A small image classifier, trained from scratch: held-out accuracy 45%, 195000 training examples.
Rows from block 2, named by matrix and row number. Rows with one number belong to one neuron. Each number is 200 + 20 x the weight over the matrix's rms, rounded and kept within 0 to 999. All counts start at 0.
# gate: MLP gate (model.blocks.2.mlp.gate.weight, 512x128), inputs 64-95
# fc1: MLP up (model.blocks.2.mlp.fc1.weight, 512x128), inputs 64-95
# fc2: MLP down (model.blocks.2.mlp.fc2.weight, 128x512, transposed), outputs 64-95
gate.157,202,200,200,200,217,241,200,200,200,164,218,200,200,200,200,200,155,200,200,222,200,225,175,200,185,185,168,200,241,178,212,226
fc1.157,200,169,246,235,200,213,200,200,200,200,224,193,200,200,200,200,200,200,200,200,198,132,198,179,224,200,200,212,226,246,200,200
fc2.157,227,200,194,176,216,190,167,208,200,233,200,231,200,221,169,175,200,240,175,200,200,179,200,188,200,234,249,249,200,200,194,252
gate.158,167,200,200,215,200,200,200,178,200,168,200,207,200,173,200,200,236,216,200,187,200,200,200,217,183,200,264,200,211,221,200,200
fc1.158,200,213,181,195,200,200,200,200,175,209,191,200,183,195,200,202,200,200,209,200,200,200,179,200,169,200,200,195,129,185,200,200
fc2.158,200,200,194,182,200,228,200,200,206,200,200,222,231,186,200,173,237,200,200,200,200,173,192,216,200,200,200,200,225,200,223,200
gate.159,240,219,131,200,223,222,213,200,200,168,216,216,186,216,178,200,200,214,209,200,211,200,218,200,179,200,176,194,200,200,253,209
fc1.159,217,168,200,191,173,184,200,172,156,200,200,200,200,260,192,200,184,185,200,219,206,200,200,190,200,285,184,215,200,193,175,237
fc2.159,237,200,200,200,200,200,200,218,149,200,211,200,164,221,201,203,197,200,200,209,200,200,200,181,200,200,188,158,200,190,204,203
gate.160,222,212,200,200,199,207,200,157,200,200,200,200,186,200,202,200,225,200,200,200,234,200,200,219,200,200,200,200,200,213,200,200
fc1.160,200,200,169,200,185,173,200,200,236,200,216,200,200,176,200,156,193,200,177,200,215,227,191,215,200,224,200,200,182,200,200,200
fc2.160,200,200,169,200,200,222,200,259,241,198,204,203,140,200,200,229,181,200,232,217,202,247,229,200,234,179,231,166,215,200,252,200
gate.161,182,194,200,200,219,182,200,200,185,243,170,229,233,149,219,195,200,250,200,165,200,200,199,230,200,200,200,200,171,200,236,200
fc1.161,200,200,200,159,200,225,215,200,200,229,200,191,237,170,167,200,239,200,247,236,189,200,220,200,178,226,200,200,200,200,206,174
fc2.161,221,200,200,236,220,229,200,200,200,172,230,200,200,200,200,209,175,180,223,200,256,203,200,190,200,200,200,226,154,218,259,198
gate.162,203,200,200,201,200,200,200,208,200,200,226,200,208,225,160,200,200,221,200,200,200,182,200,213,191,200,180,192,200,221,186,234
fc1.162,238,200,200,200,224,200,179,200,200,201,199,200,200,179,200,206,200,200,178,175,209,184,178,200,247,167,200,180,200,176,200,178
fc2.162,200,247,200,183,193,228,211,192,211,200,200,200,200,200,200,200,231,200,200,200,177,200,200,190,200,200,170,200,224,200,189,166
gate.163,200,173,200,190,200,170,207,231,161,193,200,180,238,162,200,220,234,226,194,200,195,175,200,192,169,241,186,245,243,198,159,223
fc1.163,160,158,200,213,160,200,186,192,175,200,227,200,178,219,200,200,200,220,142,200,200,200,200,195,259,193,200,237,191,200,195,243
fc2.163,215,240,200,213,198,125,189,200,200,200,196,198,187,200,232,200,164,200,200,201,181,200,194,200,136,175,200,200,222,236,150,179
gate.165,200,182,256,220,200,200,200,200,141,260,177,200,220,200,162,248,200,171,187,176,200,211,200,200,191,221,200,200,200,150,149,249
fc1.165,200,200,200,204,177,216,200,200,200,200,201,230,200,200,200,200,182,235,220,184,223,200,200,200,200,142,201,200,192,210,200,200
fc2.165,200,181,200,200,212,200,190,200,200,200,272,200,200,213,200,213,200,200,200,200,200,200,200,200,200,200,200,200,218,186,200,200
gate.166,200,200,253,200,209,216,193,200,244,200,200,200,154,200,209,183,212,210,185,200,204,208,200,169,200,194,200,174,200,200,221,200
fc1.166,199,200,200,173,200,200,151,211,258,200,200,175,200,200,221,213,145,200,149,200,200,221,239,256,200,226,153,200,200,200,242,200
fc2.166,228,148,200,232,200,204,200,200,238,177,200,177,200,200,200,200,200,253,200,169,200,200,200,200,215,154,193,200,227,177,228,199
gate.167,200,209,265,198,200,200,200,216,189,207,180,186,200,161,200,200,200,235,200,176,170,198,200,205,200,161,190,241,184,221,200,238
fc1.167,237,194,200,200,195,200,246,200,148,200,200,221,200,200,170,200,182,200,200,200,229,234,200,179,200,208,200,200,200,191,153,195
fc2.167,212,200,200,218,200,200,204,200,150,200,200,211,194,180,200,189,200,222,200,203,200,212,200,156,218,200,200,193,192,204,200,143
gate.168,200,200,208,200,188,200,225,184,169,160,234,223,219,232,176,162,200,200,200,200,200,200,230,200,200,200,200,200,200,200,210,244
fc1.168,249,252,212,240,200,200,222,200,151,173,236,189,180,235,161,205,207,179,117,222,188,200,200,157,200,216,200,200,200,200,218,213
fc2.168,186,167,200,228,177,177,175,197,200,200,200,200,214,246,206,179,179,178,178,200,200,200,209,200,173,214,200,207,140,200,200,200
gate.169,183,211,175,200,183,200,182,200,178,165,178,200,188,200,218,200,200,210,201,200,200,200,189,183,229,200,200,197,200,185,200,189
fc1.169,200,231,200,200,155,200,251,200,205,208,200,200,195,217,207,200,200,213,196,224,200,255,193,200,182,200,200,200,205,151,200,223
fc2.169,205,220,190,212,192,200,200,190,237,228,200,244,227,177,200,200,201,200,222,200,185,200,200,200,200,194,200,200,200,200,200,200
gate.170,225,194,200,200,209,180,197,200,200,200,192,200,200,171,200,203,200,200,200,169,209,243,226,200,200,218,200,200,221,220,200,195
fc1.170,200,200,217,190,248,200,200,200,226,189,200,200,226,200,195,200,214,180,207,200,183,202,179,200,200,205,200,180,200,200,200,208
fc2.170,200,245,210,200,200,200,176,173,244,225,200,200,223,200,200,200,171,223,168,214,200,200,217,200,187,206,197,180,134,225,168,187
gate.171,235,182,230,178,191,218,183,215,175,187,200,233,200,200,167,171,219,200,244,200,200,212,200,168,218,195,218,200,188,225,200,200
fc1.171,200,200,200,182,186,200,200,200,200,168,200,200,200,217,209,200,200,146,200,200,200,200,200,200,200,200,200,217,200,200,169,212
fc2.171,200,158,200,200,200,176,230,200,200,204,196,200,200,200,200,192,200,200,200,192,200,200,184,200,200,200,236,234,231,170,217,200
gate.172,200,237,200,194,200,200,176,230,200,167,200,200,179,146,219,200,203,200,200,173,200,200,187,184,204,200,200,200,229,200,200,196
fc1.172,233,200,200,180,200,200,200,218,200,200,185,200,167,227,212,185,200,200,233,200,191,200,200,200,200,200,178,204,200,200,200,234
fc2.172,179,200,200,200,200,218,200,200,200,187,200,200,246,200,214,200,224,215,200,185,224,200,188,200,186,200,200,239,209,200,227,200
gate.173,200,251,188,164,200,239,244,184,207,200,200,181,200,200,200,200,191,200,175,200,215,200,206,171,192,184,200,200,153,173,167,200
fc1.173,200,173,200,218,200,200,180,200,147,200,161,219,186,200,209,200,174,167,200,200,200,200,208,200,200,189,169,182,229,211,200,200
fc2.173,200,238,170,194,200,226,200,200,167,200,200,180,234,149,170,200,222,200,216,179,200,192,200,226,200,194,153,200,200,253,200,200
gate.174,200,200,200,200,190,249,178,200,206,200,200,231,196,183,208,200,200,217,168,200,225,200,190,209,200,200,234,175,200,200,166,200
fc1.174,200,200,200,192,206,200,200,182,250,171,200,200,200,200,183,200,228,214,245,200,200,200,204,200,200,200,224,188,161,200,200,162
fc2.174,200,205,200,200,215,199,235,200,200,200,200,200,200,200,200,229,215,200,200,200,200,200,153,200,200,200,200,200,200,200,200,202
gate.175,213,200,200,183,200,200,197,200,200,220,212,212,200,182,200,241,200,178,200,161,200,200,234,230,200,200,223,200,236,214,205,173
fc1.175,226,212,187,182,200,200,172,200,200,200,215,164,200,200,200,222,167,200,169,218,224,200,180,183,157,200,181,200,238,200,171,209
fc2.175,200,200,226,220,200,209,200,200,214,200,200,200,167,219,200,200,200,200,224,217,228,208,200,200,224,220,200,175,200,200,206,200
gate.176,200,212,200,200,200,171,200,242,200,200,233,200,200,200,159,224,200,183,200,200,196,200,200,200,200,200,156,200,200,200,177,211
fc1.176,200,143,213,206,207,200,200,226,203,271,238,230,158,200,200,168,189,200,200,171,200,200,200,166,166,199,203,200,200,186,200,240
fc2.176,200,200,216,262,227,171,233,200,200,202,186,136,260,225,200,200,200,247,175,200,185,200,200,217,200,173,200,193,200,200,219,177
gate.177,200,200,200,122,200,187,200,200,200,200,200,200,172,177,217,200,222,176,200,200,200,228,222,140,212,200,200,200,218,200,200,171
fc1.177,200,200,200,224,200,200,200,200,197,200,200,200,225,200,255,200,178,219,156,160,200,200,200,200,206,228,158,200,202,200,214,200
fc2.177,200,209,189,241,166,193,178,200,219,224,195,200,200,200,200,190,203,200,169,200,164,200,200,199,200,200,247,178,168,234,200,200
gate.178,220,174,200,146,200,257,175,188,208,186,186,200,200,200,187,200,200,200,253,200,200,200,220,200,158,200,200,200,234,200,200,228
fc1.178,200,200,241,213,200,244,200,200,282,200,200,200,200,196,200,200,200,141,178,227,185,200,200,200,200,183,200,200,200,219,200,200
fc2.178,194,200,184,154,170,150,180,169,196,200,159,200,200,149,200,196,200,192,200,200,200,200,230,200,180,200,200,197,220,200,185,254
gate.179,200,200,177,200,164,231,200,214,217,216,200,206,200,200,200,217,239,200,227,200,200,190,200,154,171,136,183,188,200,200,118,154
fc1.179,240,200,206,206,200,183,200,200,200,200,244,191,200,200,216,200,209,200,200,200,196,204,200,178,187,200,200,207,200,200,200,200
fc2.179,179,200,217,230,228,217,200,200,200,160,200,200,200,210,149,200,200,224,200,185,200,200,200,200,200,242,215,200,167,221,200,200
gate.180,214,200,200,203,200,247,200,200,200,241,163,234,200,169,200,187,200,192,200,200,229,201,231,150,199,175,200,200,200,240,158,200
fc1.180,200,228,200,244,200,200,200,200,200,200,181,200,200,200,200,182,200,200,153,200,234,200,204,189,222,200,200,185,222,200,200,200
fc2.180,150,215,200,200,209,200,200,197,200,185,200,200,200,225,200,200,200,200,156,222,200,211,200,203,238,141,206,231,165,173,200,189
gate.182,240,200,232,200,200,183,206,200,200,262,211,200,167,161,200,200,200,200,198,204,239,178,200,180,200,251,223,201,200,230,200,211
fc1.182,200,188,249,200,199,176,193,200,187,182,171,219,182,196,204,188,166,200,200,218,212,176,179,200,200,200,200,200,200,215,250,200
fc2.182,190,200,200,210,222,212,227,174,213,178,186,206,194,197,200,200,200,200,213,220,214,200,200,160,176,264,200,162,170,214,200,200
gate.183,200,200,200,180,200,227,200,200,200,178,200,200,213,200,196,200,200,200,200,200,200,200,200,200,200,201,200,187,200,200,188,186
fc1.183,185,200,200,214,203,200,200,200,200,200,187,227,178,200,201,211,180,192,200,185,200,200,199,190,155,235,175,200,190,186,200,200
fc2.183,200,200,200,200,180,200,200,215,168,200,216,200,200,200,215,218,200,200,211,200,200,200,200,188,200,200,200,217,195,200,200,201
gate.184,200,162,200,200,206,200,207,200,200,200,200,200,152,234,200,200,195,200,200,162,162,182,200,200,250,200,212,200,245,200,200,200
fc1.184,200,200,232,200,261,200,200,200,206,200,200,217,250,187,236,205,217,178,172,241,206,200,167,200,200,223,172,200,200,242,200,200
fc2.184,151,200,209,200,215,200,200,292,200,218,200,200,202,149,170,200,205,200,200,173,200,216,200,154,160,203,200,188,162,222,200,200
gate.185,200,207,221,200,202,200,200,236,200,195,200,179,183,200,200,200,200,210,157,200,223,200,200,200,206,200,199,214,190,200,170,224
fc1.185,200,154,211,206,200,200,162,224,256,214,214,233,170,200,200,200,200,194,217,202,200,155,200,200,200,194,200,200,200,200,200,159
fc2.185,200,199,224,245,216,230,241,149,200,200,225,179,210,200,210,213,200,216,200,200,200,165,182,200,227,200,218,200,190,165,231,200
gate.186,171,200,204,200,192,177,200,200,236,200,200,239,200,181,251,200,221,200,198,171,200,200,200,203,200,193,200,208,200,219,200,215
fc1.186,173,206,200,241,204,206,193,200,200,200,200,188,181,223,189,200,200,200,234,169,200,196,200,223,231,200,200,200,200,235,200,227
fc2.186,237,200,200,200,200,215,200,200,213,204,192,200,176,200,192,200,200,185,234,200,200,193,240,170,224,194,200,200,220,197,200,200
gate.187,207,250,200,172,217,200,200,200,191,220,143,200,200,175,168,215,200,203,165,179,205,200,232,242,217,204,200,200,172,200,200,200
fc1.187,200,216,200,200,198,190,238,200,200,210,200,224,200,175,200,200,200,200,200,200,200,170,200,180,163,200,202,200,200,200,200,195
fc2.187,190,165,200,215,193,200,245,200,238,190,234,200,179,200,154,254,200,200,212,200,200,200,200,174,204,200,200,175,220,200,200,158
gate.188,200,190,156,200,204,218,200,227,200,200,162,158,186,188,200,226,215,200,234,163,200,222,200,200,173,186,200,227,200,176,250,204
fc1.188,167,200,208,200,200,200,200,228,200,246,200,170,210,229,213,200,143,212,132,200,241,237,200,200,200,200,180,214,200,200,200,200
fc2.188,200,200,176,162,168,230,200,200,159,238,207,200,146,208,172,200,200,200,249,200,183,258,222,200,200,223,269,202,219,200,200,200
gate.189,216,201,200,200,190,200,171,200,200,184,200,192,200,209,200,200,200,200,172,214,200,200,200,219,232,197,189,204,218,180,200,200
fc1.189,200,207,200,170,212,188,168,200,200,189,203,200,200,203,198,200,229,190,228,200,203,200,200,200,200,200,200,200,200,173,199,213
fc2.189,200,174,200,200,200,200,213,200,200,190,200,192,200,200,200,171,200,200,200,200,200,200,200,226,200,229,200,200,176,200,200,227