A small image classifier, trained from scratch.
Training: 10400 steps, held-out accuracy 45%.
Rows from block 9 of a small image classifier, named by matrix and row number. Rows with one number belong to one neuron. Each number is 500 + 25 x the weight over its row's rms, rounded and kept within 0 to 999. All counts start at 0. Numbers have three digits each.
After each neuron's rows are labels from the 100 images, of 14976, where the neuron reaches its largest size: "responds to" is what is common among them. Only what is clearly more common there than usual is listed. The data: photos of arthropod specimens (BIOSCAN-5M). In brackets: how many of the 100, against the usual share in percent.
# gate: MLP gate (model.blocks.9.mlp.gate.weight, 512x128), inputs 64-127
# fc1: MLP up (model.blocks.9.mlp.fc1.weight, 512x128), inputs 64-127
# fc2: MLP down (model.blocks.9.mlp.fc2.weight, 128x512, transposed), outputs 64-127

gate.20:500500500524496576500534500540437500500502453505500500510500500546500500500535500500500522426500441500500472500466500500497528500500500517500483533532503514500507473465500500500500486500500500
fc1.20:500500525543480511500500524461522500526519538500500500500500435569500447500464452500500500520466513500521542500516500476449476500515473500500440500500458500500500500487500500500500452461500500
fc2.20:500500500500529500463462534500474518480536433500500500500487500504488500500500500536493500477504454458436520500500500500500500500500500510549519475538474500531500500483500500500443500505500500
responds to: order Coleoptera (42 vs 16.8)

gate.470:495500500512500536500500529500500526500486506500540518527500516483500500500458500475533490500459500500500500465500500460500528500500481530500500532500500555500500468500500522500487500435500500
fc1.470:500500473505540469500506519500522500460514449534500500478500470530542530500500500577500500500500529500496500500540501514500500463504500543500534506427500500500537471500500490500500465475500527
fc2.470:500531493500500500500478500500500560500484409500505515500500445478500509498500500500500500500500507554457469500500500541500522491500476505500506500500500500500527494437500500501460500500465500
responds to: order Diptera (63 vs 30.6)

gate.484:516500500453525500500500493527500512481500511481500500500500500500510526500496437500500500474566469499500500500500500458524435532500516534500549544500500500500516451500500500465556500500500500
fc1.484:500510474500500516536500459584500535437499500500500500500500516446390444532544500500509484500500500490537500500517500500464500537492500500520500500500485523452500500500508500516500500500511558
fc2.484:500500500500465500500500527509509498500500483493519500500500400476445496500474500525500500464500500500500461533500500500520550500519500500464500500449431500500471480500426500500532500500522500
responds to: order Coleoptera (48 vs 16.8)

gate.146:500500500500500506500429499500512511486512475500500489500500517500548500500500500500500464502485500434523500454500482533500500500581476459540526535551445500535500500500535500500519500500500500
fc1.146:500500500468500529527470500457500492487500500509563482500500482578500500500500521446469500533500500500460494500510448500462500500500516500474471500500500503516500495491528500500500481500468550
fc2.146:500500547550535500500533482472500472500528516495506463483512500496515500500482512500500514480481500463424513457500500519500500541464484519520466498500500500500500500434521527440500484500461500
responds to: order Hymenoptera (41 vs 20.5)

gate.245:517462534542503468459534500532502500500500453500502474500477494500500521512500518438500500500468500485545515518584527512448566500533500507515500500519521500544500484500494538494500449500500500
fc1.245:500479500444500527500544451508500461500500471499500532500499500475489514522500500520500500470509514500500429488569480500510533542500500500500525500500520490500483509500500500500451517502441500
fc2.245:460567500536500500500500500485448445500500500500500500500500500513468500426500500431500518502500494573500500500527518500500500548516500500500505452500500500500500500495500500547474500500533500
responds to: order Hymenoptera (57 vs 20.5)

gate.473:500500488500500500512500487500583500500500440500500419468500552500404519500500500500455500500500500500500500500463500512527500474518500489478525422529500500500484500500459500530500519500500500
fc1.473:517500500537442539500538573500532500500500510500489490500495500500473485500454508564500500528500500500431500500499485514428481528505480500500418500500500500500500527500500500500500500528499500
fc2.473:500500500500500500500500500500500500500500500500500500500500500500478500545500522500500500500406500484500500500459500500500500500500500500500396464535500394500500500420546500500500500575516500
responds to: order Hemiptera (29 vs 11.3)

gate.187:523500498500519500500532568500500500500443532480500500500540500500500500506504500481463550500513500543500506444541592538495549500500500503542500500500466500479477543506507478500535500482500500
fc1.187:540495452500500495500500479500500564500500500479536500500499500487500535533500500561523500458541500500500487546543500523526500530500504500531500500500459500510500480500570447420520524500500467
fc2.187:481500493500450484496493500500500472500500500500500500477492500500519500482500567500475500510491500456500500549500500500472500500500500500446500447502437500500517500531456496489473483524475481
responds to: order Coleoptera (61 vs 16.8); family Coccinellidae (30 vs 1.2)

gate.263:500448500506500559478500510440500500531500500500440473500500473500562512500500525500531500511457538489500500500546500526500500500500500500500500500517500500500545468502484533451444462500500500
fc1.263:500500500500500558500500458500500500512500500468500529500500503498500500604494500500477500532527500500500536429506473508500488475494500504507486566500514500494448500500500500450500494486500500
fc2.263:504500500563517500554500490500486448535500492530500500500476499500482500500500458463500455500464500500446486456442500500500500500470500500500481500500500500436500500500500579507500500500500500
responds to: order Hymenoptera (43 vs 20.5)

gate.342:500500476542536475482553483499517500555500500500500483529454559500428567500480500500500500500500446500500500519495500500500555500527453500500500478550500500577500485521517522500547520477500500
fc1.342:500521519500542509531460500525500461500500511500500496496522500500481500500500500503564500500500456545463500500500500500500480500473500500500500500500500549500535509553500500503456500500530500
fc2.342:500471492492500464567500500500530489500529500518500500513598524494494500489500500483491500530500537522500500500477550500500457500504560500500427500500498500500500500531531500550500500506490500
responds to: order Hemiptera (30 vs 11.3)

gate.156:526479541549500520500516524433507520500500511505562500500500533480500471546524548500440500496500493422500497500500500500500480484500500500464534500500480469462502500500463500500500458507462508
fc1.156:495485454500467500500514470500519535500495524500522500529500526450525448519500493520500466500531500500536500497520500546500500500500520481500524504500487524465554500500513493468500546476539500
fc2.156:500500568500464538523500500475519451474487507481500487466500500512530500491542543500464515500506495439518461508499500510500503500500499479461500468500500500551469489516464457500484500473500500
responds to: order Diptera (88 vs 30.6)

gate.437:500478505492500500498481548500498500534500471508500500500515500500456500500500500500580500453500500456476451566483500443500500500546500500499500500500500465500455500523492500500519468500500526
fc1.437:500479500536488462500511513484500586500500500500528526500500500416500500552500508500520476467500461517500462500452500475480519484500500475459500500526500488500485524433500500512500500457500512
fc2.437:471500473507518476487541500500491476500512500554540529500500500500500544542500504485500500500500461572500529511500500500500466500528491500555488500488500518500533490483512561500500500504500500
responds to: order Coleoptera (43 vs 16.8)

gate.247:500500500529474481500504532500524500529548500518522500500500479500500475500525500494508500500483452535500500500500462469500500500512500500500500460552500500500500548500500500500500500475519555
fc1.247:500500554526500500489447500500461500500470508500500406500535479500443500500483500500500500500500464479498500564500445500500500527500489537500515461493500500503534500507500517500492557489537500
fc2.247:500455500500515500455500500497500500473496500500500528500571518500500500500455514500500559499583497504500542454500500550500483500492500455535500443500500500500534500500500479500441500526466455
responds to: order Hymenoptera (69 vs 20.5)